config.yaml
model: "contrastive audio-text model"
win_length: 512
tokenizer: "word"
encoder_arch: "crnn"
encoder_rnn: "lstm"
encoder_rnn_residual: false
text_encoder_norm_position: "pre"
text_encoder_mlp_ratio: 2
lr: 0.0019
beta2: 0.95
grad_clip: 0.5
lr_schedule: "cosine"
final_lr_fraction: 0.05
Rows from block 2 of the text encoder, named by matrix and row number. Rows with one number belong to one attention dimension. Each number is 500 + 50 x the weight over its row's rms, rounded and kept within 0 to 999. All counts start at 0. Numbers have three digits each. After the name is the row's rms in percent of the matrix's.
# q: attention query (text_encoder.blocks.2.attn.q.weight, 192x192), inputs 0-95
# k: attention key (text_encoder.blocks.2.attn.k.weight, 192x192), inputs 0-95
q.123 077:574511428447544538486500531523499523465480469424515458569406480542491499439593560491454473461558548540461508460568389459452528541408462468473431454485591563504391543478372543494436542503507494540551548577543425444574555473517559512523433486473427454504550481539466486449526456379554462463
k.123 085:545508538528497603544494520493434480523463383467545523477466494548454557488516572535435554504544513511535492516450456558448472456450499548541421568493487468506519474506453566529609534481391501478481534547548577510488548501531537431539502564518432434536454413580556522404464428542530515472
q.124 083:476558531461472446469473569498501504486528501463440514518502476482486437403517517440403518519408558486558440582499473409441412518493528483498489510486374416461437435497537428456548420500442559443579484526451524430463495514491492466537436443568462520445492510474518519495518477504476490444
k.124 086:462454515542503596584482449506575436483456448534456465480400446558511556509471553500459537543518580505551481486480447596422533475511461552595535519488567478501582509571499619538514475531553496499454562562484432462461512531492449584447595452468579479501485447538467470526527471475480507453
q.125 079:513453514509464563457515549578610462528453491394452514444422469522572539505538601461484474494497594417434539547497480465509416474453472414602528540497536539445571508574403520502563475503446484460573561462533404577441437480486529507555587477496473522512438538448416501550572515443584473501
k.125 081:537447600482516546523467426522482480461547520572557505573411507484535484438521506530525544484567420441541575514440457526483474513530478482432496562504522543531413415474451616470550468478552474494483536579483510464403521518438524520521521447426466455494502404477540464436530495464538491560
q.126 078:555549448452410471571455485541507441540463489481577486522488562490569569503561483490609550501390518534447471457474511483496500419612524492460488522515554454534559466427517555532521525545447520517565511550524589408566550499490430439467479620434548485428536463468564491518542567574543562389
k.126 082:486586482491475459501510566446458393507449498500495438520581491453411544538450437456558504480413511421477482457558493514567424466438498439594564503474512512512518474462568446578532468531577502486504538484490593562566517528583360551437443480577556430464519441539450579599496432418439501499
q.127 086:430476526545497538487502504457455466548505583500533600471458495497513504449389430434357499542511459419570518533444494601498495511490468621460499544486346554452402532533515429509551446503446455454473392406509477517518565454556545505501560399525516516481393483518540505444485441493529538539
k.127 087:494465380550528518435581467504508625564458510521456464451474508552570415483519465569488432468554503489515474470544511385526593468478409469457458448437576485451517465554533500514435515532554528603556449426400519541482416543488560552461597446476422488591495536494488482447534467528520545464
q.128 081:521471604504585485478483520566533598536560476480521452496526523500535412439474438538433519574420511408505482467395489414482473472452391591441532484510477546430465492567562453498474533558380500428453538509452538503456417483449505563500492424576505456551481459494450455599481390508546468519
k.128 077:475490545493453443501465516495596423551403479521481524513402491596451466505489447568531521508509543526531529459594453567474506501555474544468539505522498533423494428497479476506410489569551477631463513520445541548452456617597489557547633557498529597486437452465525514435480504516565509442
q.129 082:557448520530530466534454542491494595581564478543447518438500373469479507412471487467528546443398480432478455568482551452503364578397439455419549547552490525471420556527486412481537478550503425460535527485481504515470482558527605478509561393572505450573505578390518480547534495563473417480
k.129 077:499445512453506495512469456518572473537480484447473576385442512517527528576566555590450561521608534470537423572574484597479547486530474523505576556448523543478479549501573600465390550471574571547452493446491463472519430507510559586518569580499552536556478527560425513553440503424454438462
q.130 075:497447532465502551585524484509523503461452502517507462536531442489465570435556546492521463557371552458466547500534509400484450504576500502498499331473489514500534446537414464584417454461536495467582510500510495491549533536511490561453481436439501509431501450483440426535486476540565508353
k.130 078:503545490514541516560508467489548400517455411455525471541431490598414469421457526547473483542540416526527519572541501645489486430514451518494483528472494484521566406545501501496557540539547472538549551467512536517448497525491474519529474505529569446479482533481493600586457468434527417422
q.131 074:381525445462515541500562519516468393458555497475452524512530522489473472494533520511499523511552466508580511500485496496591495490462470515435443410473444499493574500526534409554545495542516525490549539538560485505421511463545581546451514534446385456513453460591461411439459572619438526502
k.131 071:539550501425549461508578423542453527480497477551517412541449528524566502566558534478592485486464520483568454522460443406544540496570467394518470459424555429444604487461459445473514500469503425556549483449469459544558443520467460548535509417539454505501540494540425475549432434484576555433
q.132 095:485555545554554533534516420419523559516490469535460555518549416601555502451428522501383550534517458430532492517447506623510465474397507582542539454560481521429449520493460454399428503464504545424537450493465434490507424441536622491556465390541462450465436495440516473480459507509453522495
k.132 083:526395423507498452446524491492539537581497451497514490495484487443538544505449462488429506572557532594552528545553485432450579471554435455458435429541488558592408539577446472448535408565459521570501481434494456454483477523508521547588614530431449474514458518553542439493526461591476522482
q.133 096:421476530451509462387531629501526448517465450512459487428460434478423468425556546482466480538411592398544466498453442507513486501439456520485486494481476475453468553557465413585583472458473484523574476536491511449345574491458584592468512448564409463455508513540463462510496488472517566532
k.133 088:521535544487573548563535468430496437416437512555477440549415467517591476512531541470534549491587469543465550560446443488521526496576516491518441526511602504470533487491549545477450535497623485528544570563567487520553397530547498475502533406463518491593492500422469429476494528499506431499
q.134 085:475434495530473493578427442492472490482465475500498495575489502436525599598572507478530523514516530612487512460566515436574539514579519433468467466494571475502419491461516549548573497495476513522532567540520511498520476487406428489438471465365485479436583451577458527414468563474514434471
k.134 076:512524512474464587424468586526494405453518547450460462553604550476506416454549547459416411588438383445446533529548574505498517470529500562458490500568462496436509511465530486410521517479445467472598542543559575506562521458506415484445479554622502458417491469457445504463450482417505499479
q.135 088:554447522452462439592493433516468566460390500450482419547488539461531523544552513504601467527446519621495507588564419445458468576498538429431506395419530455477454540555460520552498421475459525532502546586522458501549465591462417467484461465500441508462592483459558519523439435441544490482
k.135 093:561523590500459561455502451479495363465433382430534520571496537565499567489470526543475509556492422461499484503514515555480455490501481542503444520493477482517521464509510563576540450484461539531559553477582524511469483491457437517539555563523527500453504419529536507446429482411511457491
q.136 086:541434406426473519571550504606462550503515413504540482487426491465485489474557550532566517424383545469411578608560408447449521499486534406446486482478533475477548398536466506462436471421491501556537512486477446482589433539413439529521458468471433496533467487490465454489494518533566480412
k.136 092:566476589454479500462447480492493379456450428462524480576500535548424597427488518503561574532476477482511550565528489568532513449531469498590494613556549526498473440544511604511571473508442529434562595556609527483527567549508474445510477470438538512479552407512533487533465510455474460520
q.137 085:470428511570571522476538542521588459570539474482479459419524416551531441489474483460396478487458481362529474555500508470533506500494410478551539512555424558515536571588480460452474576405524488495529504477479525561409489516494545613562594508594484463513420463522405474558573513509503479591
k.137 081:545439498530553477584538463502459539553492472558517434568532522561469566460603500591505589541580544548510592521462505548432475552538472441434517512487507484529510534566537580553590547512504457452462553484590444448421524504496534439510579513374526562511571522515516426480571481582516568550
q.138 110:418471555423553481448507602529584443506434499403470487506474472431484485451485588539456459523425543366503470572511419460441502499520487470517446531477525436438549443536514518466517484387486554525547513519537492513486574469463390590510460486550483512414497443578452529489470542483487590438
k.138 108:487518468457493565591475451485475415455506425501465504555421549567536489475555423484583574482534533547415597551438571532474450525576474433510458580537524465521492427466520515462531552530589477478489539505542446498532517520562496446529569434437561552563522439504565497557520433491532520478
q.139 100:556527478544472452518394419496470537556494582550510505540496498502534489556454455478470519577527407648480545461495520470562542542524531554461481453483459518545447478499442521521442480578518441437473520484447457462578489568457484421441535480430531527551510486476618546526529515590462488488
k.139 092:439477476456502426423515501459537528506556480486465545469526447454399486526392489537419461477526529398574516496545539461508540466522428485534507490484445541487431584479495466467467451473481548504537515490452584529530490543515462538504494608594498463469436546477513550524505474480441534462
q.140 089:532564448506515502495469478558466429420496561592493493583549451393566539436487463567515469595396417492436432466486470490499558459559471541382535430548494465508390438493575460550446481553532438526535507511463505484549532547492411395498403508460525528489559464475594475442496560615413528443
k.140 091:462522505486459439445550550438590480479480455504509490525474419527456498590468442454557453369505513439492390505471504461492549470433494464525485444446493431535583452499513479513426504460542477613572468437413481518551463539596466491465420568503525453436509523453437553563484451495523490478
q.141 073:521475521575448479470474459425536484579421521503552544489490458595502432574566530525476574466489554412531454562507456569479458534424480514513540555559582499498453605569481598453511586421506476500493510533574495561630473514504496439547433445517602573458455468404479542513560422485471530490
k.141 077:475510546528469449481562510476496499455500545516427558490448510485460526501499532559437474534487576524409550486431562492568448500491472523443457573551453597494460551510510504588495427598486528548491475504483570504422520512509556487447508552533538480603436543506452518386499535541564483481
q.142 077:447532483461426406545467493499417441480490520464590531490523521498502614533523459559604452535414538622474533447495391439497464418536492418388504437495525452531521477427551450517593474437480553556543578546493535446566565492421445457498435535470474487461589466557513522442483502542443516452
k.142 076:505579505452558548455521448428458444485500426441513523571480460466453509515502482510600456492454447451442557473574518536546463536506517460586501547534515429531578484493492462498477497535472450526504584535490508476604476530549368528458543524552467466516457444488490574579469516484521524543
q.143 078:472561440609538432546538419424426458537588462555467547542511567533475538535535416540447528532581515504573519489517579562483634510555506558570520475565544566522490509437499478501462493604580525559430434414565498457537430565572582519444566471514558461450483541485574458424480570550468605518
k.143 079:466465407531548487515533464574512573424480605526500550445507494439538397521469462499473462442462428472428512495562562361471435478424471444446571444544458428474478492472554479539501502559452477483510496506348556426579484480570585516450448447584500422487461499465460488442463493541463460522
q.144 120:446558532590504442509496397394555504589529540522471554511453522516442486521485480433473445517571516501457529495439499563519510467420519589463545487568505529543449558486461446450549502483487512429423460551571468503481478554472599465476463481501504594494501474474545501511567551489549565561
k.144 114:546463470435548532565540462533477518492482496401506455487446471433441456368461497457532443491431561492582544588515529439496457595512482524458455446420470458419484498542482496518464421402468538522574567533479566517462446488494447499534432609594415412452485527504453438501450459534533503409
q.145 093:539461487472478532415465540611478484419536437486463523443513452480529523495515569525498561503383563501490440449522451465525510499510502408498450533443494472464547387464490520453473492488536485553592547448412485446543550422579455565517531494450416461453493466471508543511394454455484511434
k.145 097:482475516558543534519492528446468512568488530553553532506475506511549440529533458486451509525588439508541518447382517513477503500518455436510539568520467513539577506502546544502512572609590383532439493460519474519548505515625565478463600420477482570556546480488554495514553530393501497540
q.146 084:552480419426539533543492456535452393480478507496478466438506562420527451542447448550517473499583467500536542551491553509476513475599463462545485504495531547464458427506506667544439469532559468558428491472500444561498425495466500485471561619385531579541497530543561519555508571534555436461
k.146 087:493406521451397490474436520432491646602513547456423545449453407554520512576501512522423460528532506480474422437477552485495537568385418472490589500557495549463476621526458505428486459440504564458480419390529496485494393513501599559512577419540488518462502517459527467546506504465490494505
q.147 134:603448547429539528512523609601502438391449458450587462525487462501467525547570530565538534464406537525564490515517460474528426475530536397501391577412488435468527457523542485503525467490527512552545541540416522508523552502529378491476438535488455496458514519576502489503447441484512424403
k.147 125:435567464518497426440467474515502513469500473560471572538528547492531542598499533484538576549553471466484578470465490572588556406478479526519510443659532589529461492465507522492544483559468428464456463461510505488502520474526578437423497462407508527428525450562620574466505522513485588578
q.148 095:416443429533542449543550445495467523532537439452387460434553574541505523611484553522530553467568542578488578455592461557539596440499496492473475609477478524501417453507526602479476425531506459535486540512531453531608506557449617444530538553447554550493472517516571513511507470529453496530
k.148 090:541476529532441579477455459481568617470582513484509552426530466439460453414487529473472486435463507479493483470580438449434456530540400462469529504451413445491512593504415471451434472537422420571521542465484521502443505513460521488519486496584441508501551511550462372436497531456416470505
q.149 129:469479466558513406470491449463487528610502584552405514509532524513500447459435519448503470473601495490508489481500488491544583458463521577478544477519518581501357522535457473479455476515447529410401384498580425562485484533454630460460521401481543506513466535452546492486579482492511562594
k.149 121:602427543499511506587554462501486511530455466431490422474440445516495437363494514478450474468457574514574488538540492427440474611497505449469478471364468449418537546556442530524506505493425535510567540580474527536486471539518419572560448495616450454501469495547444405579478442463478455424
q.150 094:584505480504426544551527468528457412433435362506566451507473536578451551531584543584566531482447455547550480520575430453544512493478506446584469556460436445449433443533459459464433462505481549615504568548495571462543558479533420461435441562478454451480559468475537555570455484522568429456
k.150 089:434541495559537520521516547413524488476499604566519496460547549426534544520454469465447508437444456452500513388451553497595519481522486514570551552588542606461493494451561490462543528496461441496445397475451465415486563471559566448546533454482546567461472459516501542425542529482499560502
q.151 079:410518601511548482449498442472534481530502475432564447532422481508441462402443550535486548475550502444486503560390563410570431439396432508462471460576473527505537508489558493505560452461476516409457403502499539468496539511587510515525470432568464534463558531458532569413494511535551495494
k.151 085:495559575527463426559532509543493425531545457428518425554530529568532495353465482540507451587490461567495516494482467532458441521517565446511502543430524453429446482499507527570532467462540493489565552554501512471535466485413415474550416609545458487506575530494539511573525524477511548456
q.152 096:451436442448471453524498380506511464496474542449451478543482509571532510615552448547607582483560481566431568435563466581514466514473562511497534476526617524484516512487504467534466476525546516519498498523515562511568585519406518526416512570323463557471505529468554569514434475506509449502
k.152 090:405429340605560474529547577611524489460505635549462586520623497438494482518459449503486483395414520539576479433422590467505584508514485539469439506580471505550464463468561527515489550457586538470488425420479521478524503483596573504515515494505480568420519544492527487474466544538390454455
q.153 109:558520605489571582525460525485492518461507537463601453513435512475491429488557521422503480527345508509444450495460460442472354547426508446470436510415482450492576555534476472483511528469495521512487520496423574503402556513546477543507387410578512478468569487455514531521488411426469469403
k.153 096:378564423442445481432449443488479424513440504481541532512487581532515548551519552531525542543489503439496518484484514497524446422565543523485460518603584496540443468498597451483571412498563444497491478543591545507557575475430515519473480560416514482430528476588576625507469574526511542519
q.154 124:471508474607434438437507341469500509584508542538414533508458522510495536496469511482537511517631486459433514460556460542502530484484534558448562427595517569567347551506489499469525485461465478409477437493572467527598496513471585496474538426494517580538450502512479511503542550495513545570
k.154 115:558438497513507565578525504534516436460467480452549472488495410490529476420457485518497503496476587554531435592519533452442450563538507487488445511376430415422467452547466500505468529451462508537516552513460560515416496548495391538505461567538506416526509532524388459495494502503504496443
q.155 109:434560443505444466449454461501509558542550507494426562463502441523575474472407537464461451455595545428483459460448493523469567514424456558462533423537468511518464585488486466456490451493516476406471477404506485492465414491543662459469552438534527508526404496478492495469556556484412547482
k.155 105:619493611456537518530473492462543518482460524431513461479506490542467412445446458492512428494538553601490408575461477523414453539552495522521505485349447434484540528548512534542487533516472574544542606561498518543477498597508433540573475536565536489578495539513503440584502416394482434524
q.156 150:474479474549468435547470435404505566597494577484493550549442447483448427419441507428442461560537546452442428508453565488476452565468485569443594498496496528474465633512479488455495521506424477402467419526526521540436467574475581486510525448536539529548424545421488464453582540486520537577
k.156 131:552481504431530468542531478540481482462472488444511465482492523455466511437513527479521498540433506462535505616583456502469519564486528495495479461431491490421534474586482495556529462414453613500595551620541562526433493512436384496540491603580518463501465477516400450528442519545548456439
q.157 081:540477477486537364480497547478452535572503474538454518466447451483479506468518466578474506491604571505520587495532484572491528433599509546513536520522510531517499553455446577513476498482571430518490526528501453566431481500524535513489612510534586512469531544453534391532453568471414496574
k.157 081:563510507468442512508496430535478533556429536462512499474455470475587486560473570496501435528530465574477486470464460510433471456473454425427544461440444446551414566459453463446517425582481498464463493533445538483550535553522429510421502512576557466570474580516532377526520472440537387486
q.158 090:505488447596547557458493558571485541493432473460511470462537528429549500547467518559471481554593563562608554489558515535548574550578475554475515565563505559585483506530508576533484473528513461502452505516513497435425384479549507543621602534457557490460425485509509473476461541526446501495
k.158 085:546475499450541566458533467505550587523475520463526528511494416566517509446528564463476482458509440452563448561495490495487495509508421478497533492433424513438556512449513506482550530515465483549373545528535462527515536456550581447573565511536450484569509493450580459480642475531452437542
q.159 106:471517460585501516480480493584533503575548541549449494451501533436487477469502543537535554463547523507574588455511468569546571464586472510510503528532408567512483428459490652479469426531571460584466479524440476528520474483472493449526647547428508578519471509548482511450456548492538528496
k.159 100:578488582466464499422465470437514618573504519508460515459492416504492477433483496471434380519445516516544404468434484447419539525366467497443505456503498419471552553533430525476485468465456491466432526454462470568521522514407575564473505495521390476560513575526484460537630473531414499475
q.160 082:500557513462393447468536483455541500469509552503522434476500460549532448610544531468598551436462500556383462459553456574466434444483496544507471506532496501482518423534534450561478478525583502505580496499492466458503472526409486487484436562437531532548590487477552553505460509540536462463
k.160 084:462493408541464475470525553528561463556540573484577529482515504420568544632512450542569585503547521557478518418394532460481566488589539499517498581555513520437543486441562425474475505509480447436557491460404425500579474504528487529525496403480483485424489470458507566482443458464496532488
q.161 101:514514587401559542573528541545519480481496512463641437520497482492428518491590505460553543511411519471475529590481533452467444557498532490528465549485536483430634511537523402584483560536525464529525512485417596533445520535510408512452443479504441451499540510476505509558483512534518413439
k.161 097:411539470476485471401476493490517495565528531487519554494498588502436597589472523555548574534544403475525515426445511565507474478524526520512467515660515536538499435517550448468455514497561471490473451489514519446559542395453609447494491432468491582389471488527567599462487509538506592504
q.162 102:485503500508485415538509414556498464522453497525388534514521584491465555607472507526556575457617492567470545439579453540492538533531567586558570521527481574569418475506463564529520479517516506530454507507567505542513463522447527453554558552364494541541510476525535511526544587563526496502
k.162 097:544539464494476478497502516523505521538518525487494476473567460494554429454466508455429439482398470453487438456523450447444487534480443422461542396447460396436434548562470518473525424437394501504523489437477460552405492506428434577474501483558485457491485486467474387524593470472492474496
q.163 092:403550575559556493456529510488485483581537533475480566517528531495459507483401534534392491535579542490643508509436477488515564527551490538538565622536465557529451436519524582513469557533483423513424490456460439461453509561519447543582625435589450538479498520527457529538499573532468519504
k.163 083:610488530504453505526522456514485468534491435493524461473477487568501443451521485517472379519535524543456463560531433484458469514389436450450496496377502465536522564554388510481529507419473588477451481588496529606449442494439471593506485540601543572511538450460556485569533541517513515507
q.164 109:489432473578436409518474398450515460516451523526363492521529584547524514611521545577612545469537508512436501495522514607562600526464559500451503488532539604475400522482541518510556486515498515537492421493592478513576520535476551498524504483393486560528566465495524514491525541532458576625
k.164 092:523542457492565501556546528605493504498517579492556440454520425397534497457492502513516435427490532563515476535532536399496473561530418475492467455471451447510552429505509512572486473461500471501541478505463549469426527535522441531550523585570432509479491503474508421452530522526444445395
q.165 098:444541448498473482409496443472481573502522504541359527470571543475601540488499521487457493520594483459490455442498501586511563524530447528462481436591492533557381466507434519425503502461524527473437419490577410579579485486536622437486551524476518530459433485470519511510545541469424621553
k.165 100:666497574495512579585520527542521483496503547452559508426461431456548422485517531470469463484527569622494477577485451505455522561469443475452520525362453438431483537518486535539534466512467492563514504489469543550504509585569479476588464499592547494517511538536419467478492427502466410475
q.166 128:595531516401569569559545572558459468449467430490559432458489518509516537530537497486485506496450541572599497478504534416514469544561489409549424571477423464472580397541547546558488444477559516527512552470439539455497524513520380553490470594550474475449506508566519552505485494512541442376
k.166 113:373495464505480464438464437455519558535549500533503563481551529550547548569516503556547554519539471478475505470481462554563497434446528566514576487609542541530482584434563463486453540507473452441446495463496436470609487484487593449427486488457561504448528449435580514423529569489485549551
q.167 094:388503458613452398495534421506520473517503526509361560493459559503556476536525558513567555506608457477435494528488476530533536455493484519474510474545570551487399547435464530483491543485420463438483472506538446566551537489537598468537552433462495482530423537434514480426519498496492499619
k.167 092:562445564476499583564557527575460544535445539431554442460519411416468492357503481521446456527482555542537450593512475511465441514474512478498503450413444431452561464553440529480487456563504532511563484493458528468445460482479391533545413559555505505517493467438474447478442525455545499447
q.168 081:527493614466506518515478501468448494490497552440583564530526470515447429536550506486457492451453465548464423507463502445429456473457465534460539485438460475463514515526488488451480492566423502472445486487443514569473477534465427544406497554610537439465480475470425422527476458493465426434
k.168 080:510507400499512494455482469398545521505529449573430432558473531573475488577526497551482509489546507451405604517415551555462513524506598543590537490541538575483444493444502425456471419548461472464511407464494418524556495459557534502499575487449584431556412456435459501457516438500593541537
q.169 117:596491577443527591528507574587475470455448461461646507455511509444506508465567521451476442501363469575504449521487478438497436506486462443540414510441413453461646517538509497468425513475491530509588514494387577459512527517562416500492398491514426433461529547474511510530440503518541411435
k.169 106:465536490561524421506457524499524510493503542519506528525537505537477535562551481501511511537580502516437581401503539536582538437476512587520568554601546542595448520429567479546515562554530487510483476456515434502521577448459578446431526465410542556503514472507536544419465473487534558532
q.170 105:528480532553582565477483524514572555539504554493550549490506448481436450376415483473405486516487487436545458490393521446515533475470392534400442454526487531483504583534499403462511486493410536417470436427442473489425447522604480516515418406605524509557463519501461495457542512514498521454
k.170 102:559500577425531454531498449509499493502456429457467424557411531560423566561555479475612486470557522511469490560576470534491534533481568572486518535433464433472494495512480423567524520457436511557505611575603561520548526596444437541511435536450529448528519463486437492568489502521587430497
q.171 095:508498509468451466548419504500478494519564555513602520544524521557459419415449465447506437520435444576448477453443535552474443508569517503474509522517455479510555498506529513539521417563517462503518571503442496485490460547377383462534450615580507529565476534569482534561496493461491465470
k.171 089:485447480475460500582419469458457506593445439556514507442409494523585537596546480480432604428547580541488474538516549567433539559473574549510574511579450489531472539562506502402411494554406492483531405490481512525549546573487503469484496436551519574518494581393476519493462444456578488574
q.172 120:418550536540526471508448405417460508495515504494476485505468478542421494454460535426509457507499500477399549523494539467494467526364499491442495420572587536540428566472474371451551542484468523385451441494612543534518557481457530508440422378560521496517533500422483493479549475503542510585
k.172 103:508482444473498479507480566514469480439457451494495413514499525433509472472471501507500483502472549493571499540561458458522478581556541494489462569429461427479519431471554465585507461487496583572575575605460517551495475462510387526546521551520515420437513432551424553528376482555488450386
q.173 086:376552512471400472525442473439486480504464523531442468563549606514542580556536477481574549528450505514379497469502407531481515477458569499535425508522585535503488549516476472459469554523548509413548521498512469496556591445531543574488401495503430444444556446456524568421442497519541630532
k.173 084:504564475483577591566551576563466414517456560540576457445502491437511460446465442473534538516492505496595568456494481527549457515571511442558437534505481555466527417484537591601427538551544439483515480422482539486517451463545550521515572552522490587509526439505532451516497486453494459394
q.174 137:443507470568533459525475429409530538562477538498433527511479434477430467462478505445385510520577484456462463509394553512480478545433474550474537472516470540515483567549480446440521513542487474414421371522561518510459485545472570507525541464549536573544461517464464425485568517492549516557
k.174 126:558452560468555505501540505503479479486464473404466476480442510474437526420524538525528504548421511510504475604552432497489483518532494541529442498402499465424487495532490474554508435376445604537564575607524536549442476541451451545504442597593460408510460488560444459524439515534506500457
q.175 122:591495544445563499576449493534552554446477475441596446543485472534406505386534497510449439521446490468497447525456533409453401548494479479407516451480512434451532485514517463522458582503450501422541480596431564462458517562472400537469385447553493435513525530416501491481482465472508434503
k.175 111:390524426486446486479515456484529427444455433439492440566456577464461587498509563516516567499492512438465625471506473490577509431563631577505461510608489526582459511516468453566537446458483465497529472491543528494578532500458476489411529600468526467377501486607533606460450523590506577530
q.176 110:595485556484553525525501622540543456533552494468595504527519438403467418422465514445431464508432462442569449519407537435514426567490518518482502537452425417461593527503502491513515457491480501503555555544427521540468542546503462545560456488637479457524502541506436527524481439464526422438
k.176 107:515528530489454416476421462457440529477501465512485540557475569602493594557503545468592569555581437480490505478477501619538538423478555552478543473584485557518502507469477473537517501459533471472527469586544522490579492456433568509427549486493519499462540527443553559512507540555587465556
q.177 095:492432480530443492482443503488494518544517480507468521551467471562434486483500561521530564510425477506395485552552447449456467516401453469415446501530537548512475499466498324457484510430498501478496447518508497504586580480578528567508388407521434528497535533460500516444458470466464513522
k.177 090:495556492558587447538502477524543439420437557507579410476527562460454471433474505429495467514447465470509512469486477411517500508566482573540509543549552556521594490477503504569606545470535512566510574488463566480412480516587396442476500520485494483480587464639435504517458582475525474397
q.178 088:562516532485473518505459411382460530497569455542603537486510543490488555492543452461487503482380474439448443481538496474509512567456530486481437435432595458454552488476550398452406467423504533497536466550518588520514528499574410481441335513506522517485564509458497505552512445483539431539
k.178 081:498586497595503415508473573462518444495459493487566446473522601398454552508466519437543609506477460479451551414487529475586525527539491587544409513576482506464546429512565516586476511491528471422488483490476445507544522498571596403502507411519425510462562510514424532464389538532559494459
q.179 146:520463488392507572507495541605514485424494487473599489512506533477544532520578498552508492459391502559534533534535514462505445496589492465478440516440433433482523415527530515529504512466565538594528607523410566477500538449508400507536526602479462443434523492571526499512445447491489475443
k.179 128:435510451545474474464484522427516487487539485558515532497489534537553560556546514518533555508519509490458513405519498515578533405440531501515568481676512504569454556447558482431461585586544394458448421421478456493522530485531548470474553407450533537513469529527613545441543521520474549565
q.180 105:451521416533431458405564516525518451512571473607427551448571564507534475539464493572548585441522527435498504450575513545522597488508556483566500481583503497557481505456490601436442445491552468542462444460484388571586483427530531488541638552433564507507474489525533548491472573463434591485
k.180 103:556473588493556513486435506493470552517478580529537503469535425549515410521438453455498424523599555529502368519482466447437488530484410475514490529476483515415593500524517509451462485517523444535479491431370433539435430506555465516531541413520468493606532491403497429546525502486497412537
q.181 092:470485477396469532445468499547492428472486488498390545451461494521517514587506497512557514505573538574513561472528512521501476556570502456497570462580527510504415383486503600540523474537500410677453572563468413563483428493432535481501668624388550572492441549484515530548480521541514515536
k.181 089:580441428512499503512529534440494535533502541565482573446410368527491401485462512494389514456512533440437425435462488440523505489482463443502501468545505529459442561463458510510512535534400492433400465452445536498536540503503597612474524520520525569540408514518442455555524537545481523464
q.182 108:581540520408547537535559566502483496507561465508568500540488446459515439425472517507496435445388494479502465484446508378438436517495475458524499503447410456474592449471480471541456489548453552546511584508408522434483541504582451544565446545620454416457496555557421482558508486530460456474
k.182 104:436544515481452511509423446383460478522495444504490494553480542521468613575502478533532560497586458481484512446472467579545486448515512581501470569643581577569451545496538530454493586467488422440436461524501457440612517503470542457479583456395531557498482482478608522479540488467536495621
q.183 105:535560512391526516568523561490461451460440464429619432478462456478437485438591464518515451531415488549541464538538550480481398520517500417454502512432541381428576426542551481539534554480478480483553522544498562456470580541469336498529376500486464503509525499521537479530481426475506396413
k.183 104:400483411517436476476463515501519446579542499491443559537515600503522567565518535483568592524503424428447585414495557564549546495480512537457541514592543579556478442481549510484495503490515487502514427443515503462548567484463569511488452519451467564384478428528505606444500550560442589502
q.184 105:400559426476491431453475434503511505580549471519398575438497543512572549568454548511500477483643495491504578434500478554572608532560497583537563477597561590532397465531495498524464420488564446548431505514601464526499468461555562496460629496419592568471461480541538550492533520525426513512
k.184 098:629506539494487583479470555519484497500551532455446462411517383463519378448505535440464380517449544486503357584462558470445487508436460464435505478448404490456481539471498491437454530522529567520482469468475473558452390523569416486568451521520424477548424546463461445573540476408528439490
q.185 091:514527538545520600480464482429545505486494551524506535494471427521472518405540525433490471520430483511519458468493535404458443481429513503501512479532484439430472506433487363563466520466393509398505434450391517427392500516582489510470380336591490429522576494495519459492532524532453497485
k.185 087:522464542441547531549436477504511392460506440478585424599460536520434459519551483531600513531483528517466471557574490519477486565515534546503434573534603543463599460528481487464558501552531561514501466630503548534551585503533470460466530526532527529592531420528493575528462479431624517484
q.186 081:545447546487450504480459507544438420412500512499612466549439524514533496392515514460543512513446529507473436527457561410541409541517477529464499451432468427436563510445561447499458587536423509457563556500473533428533473432536390524532374460526482411436567521503529510592443422523575487417
k.186 084:418586388555542483525484530440527502533531513443508550552433514527465585579502500467499561480537489442539543507469506495516500486565550512520505569560601588511493428438584523485526518462551522495476494528542474504539581452444582421511528505501452576399586498452518538488479551451535567486
q.187 086:400476512571475470457472450410504452581544521504429568534496535523470498601434499555475580432600508464439570550514523515561567462487542518409550459568484482483428521538435527528500516437514565484468494505624444479538516502448593462475479453493458524552536465534534555517489472524496620572
k.187 087:473464476459519528511572506563464474421490482514553436513501495513544495429471458452559412450413463573471438587596482392488527562554514458421487491444417445453440459468411564519515488517454507561569537554526504548429490521474399515556496569559508514510448452552492411546509522575541469415
q.188 087:505531442593478416412535428523522504489488509532527513495538559626520554504528535542518507459490495437461519489471503537512509490431525521557458440519545523486480507448520383384463571409395580382475439491486554540588456488504643490487465434511494523470518574507518538509479526552496567557
k.188 086:619509510542561541581494554577483439435536517560592424441552490411496485446496473504438460542469505556557511471480471514510456471500444450450431496440503518545484482453452542493501548590583437529554470470467538448480538556577438463572516505592587502611518562496470510520440415447535401417
q.189 078:494529473557458559466448509488500483474522575544500534414556470552468506478469418452383524457502462470489470446490538547464557466573444550496535457588420490541457490495537503526442463552432540495471520408457595534516450569493523577469559534599545420475511512487535495589542473543531398467
k.189 071:551572525552503541516472489442497561437560448506542581582528486438514476616534452579581523418543462575414532419493434504473540511446455548617499449476526585471541473499515488455428642580505429523507460528450454458518442524506510451514476465526590506511494493495494475519484531523566555460
q.190 102:480514508431491595533526575570496477545494538554532519493535426375495471390414503425401473474500516447588516495392529459505445498484443525552478528493431436505634534548501464546499500491454444494552512489483519505372486544576378511500496445582495443553440528512528448532531538463459520394
k.190 091:526448554468407443504465413457425535540429384547542546508469509646461587547576457501575573523556502428433510470488445593484468523425533473462566532515570549497503580524515434537473570458498470484522547503551442488581519518471520453446430501461544483472452507430494445544557516555502513601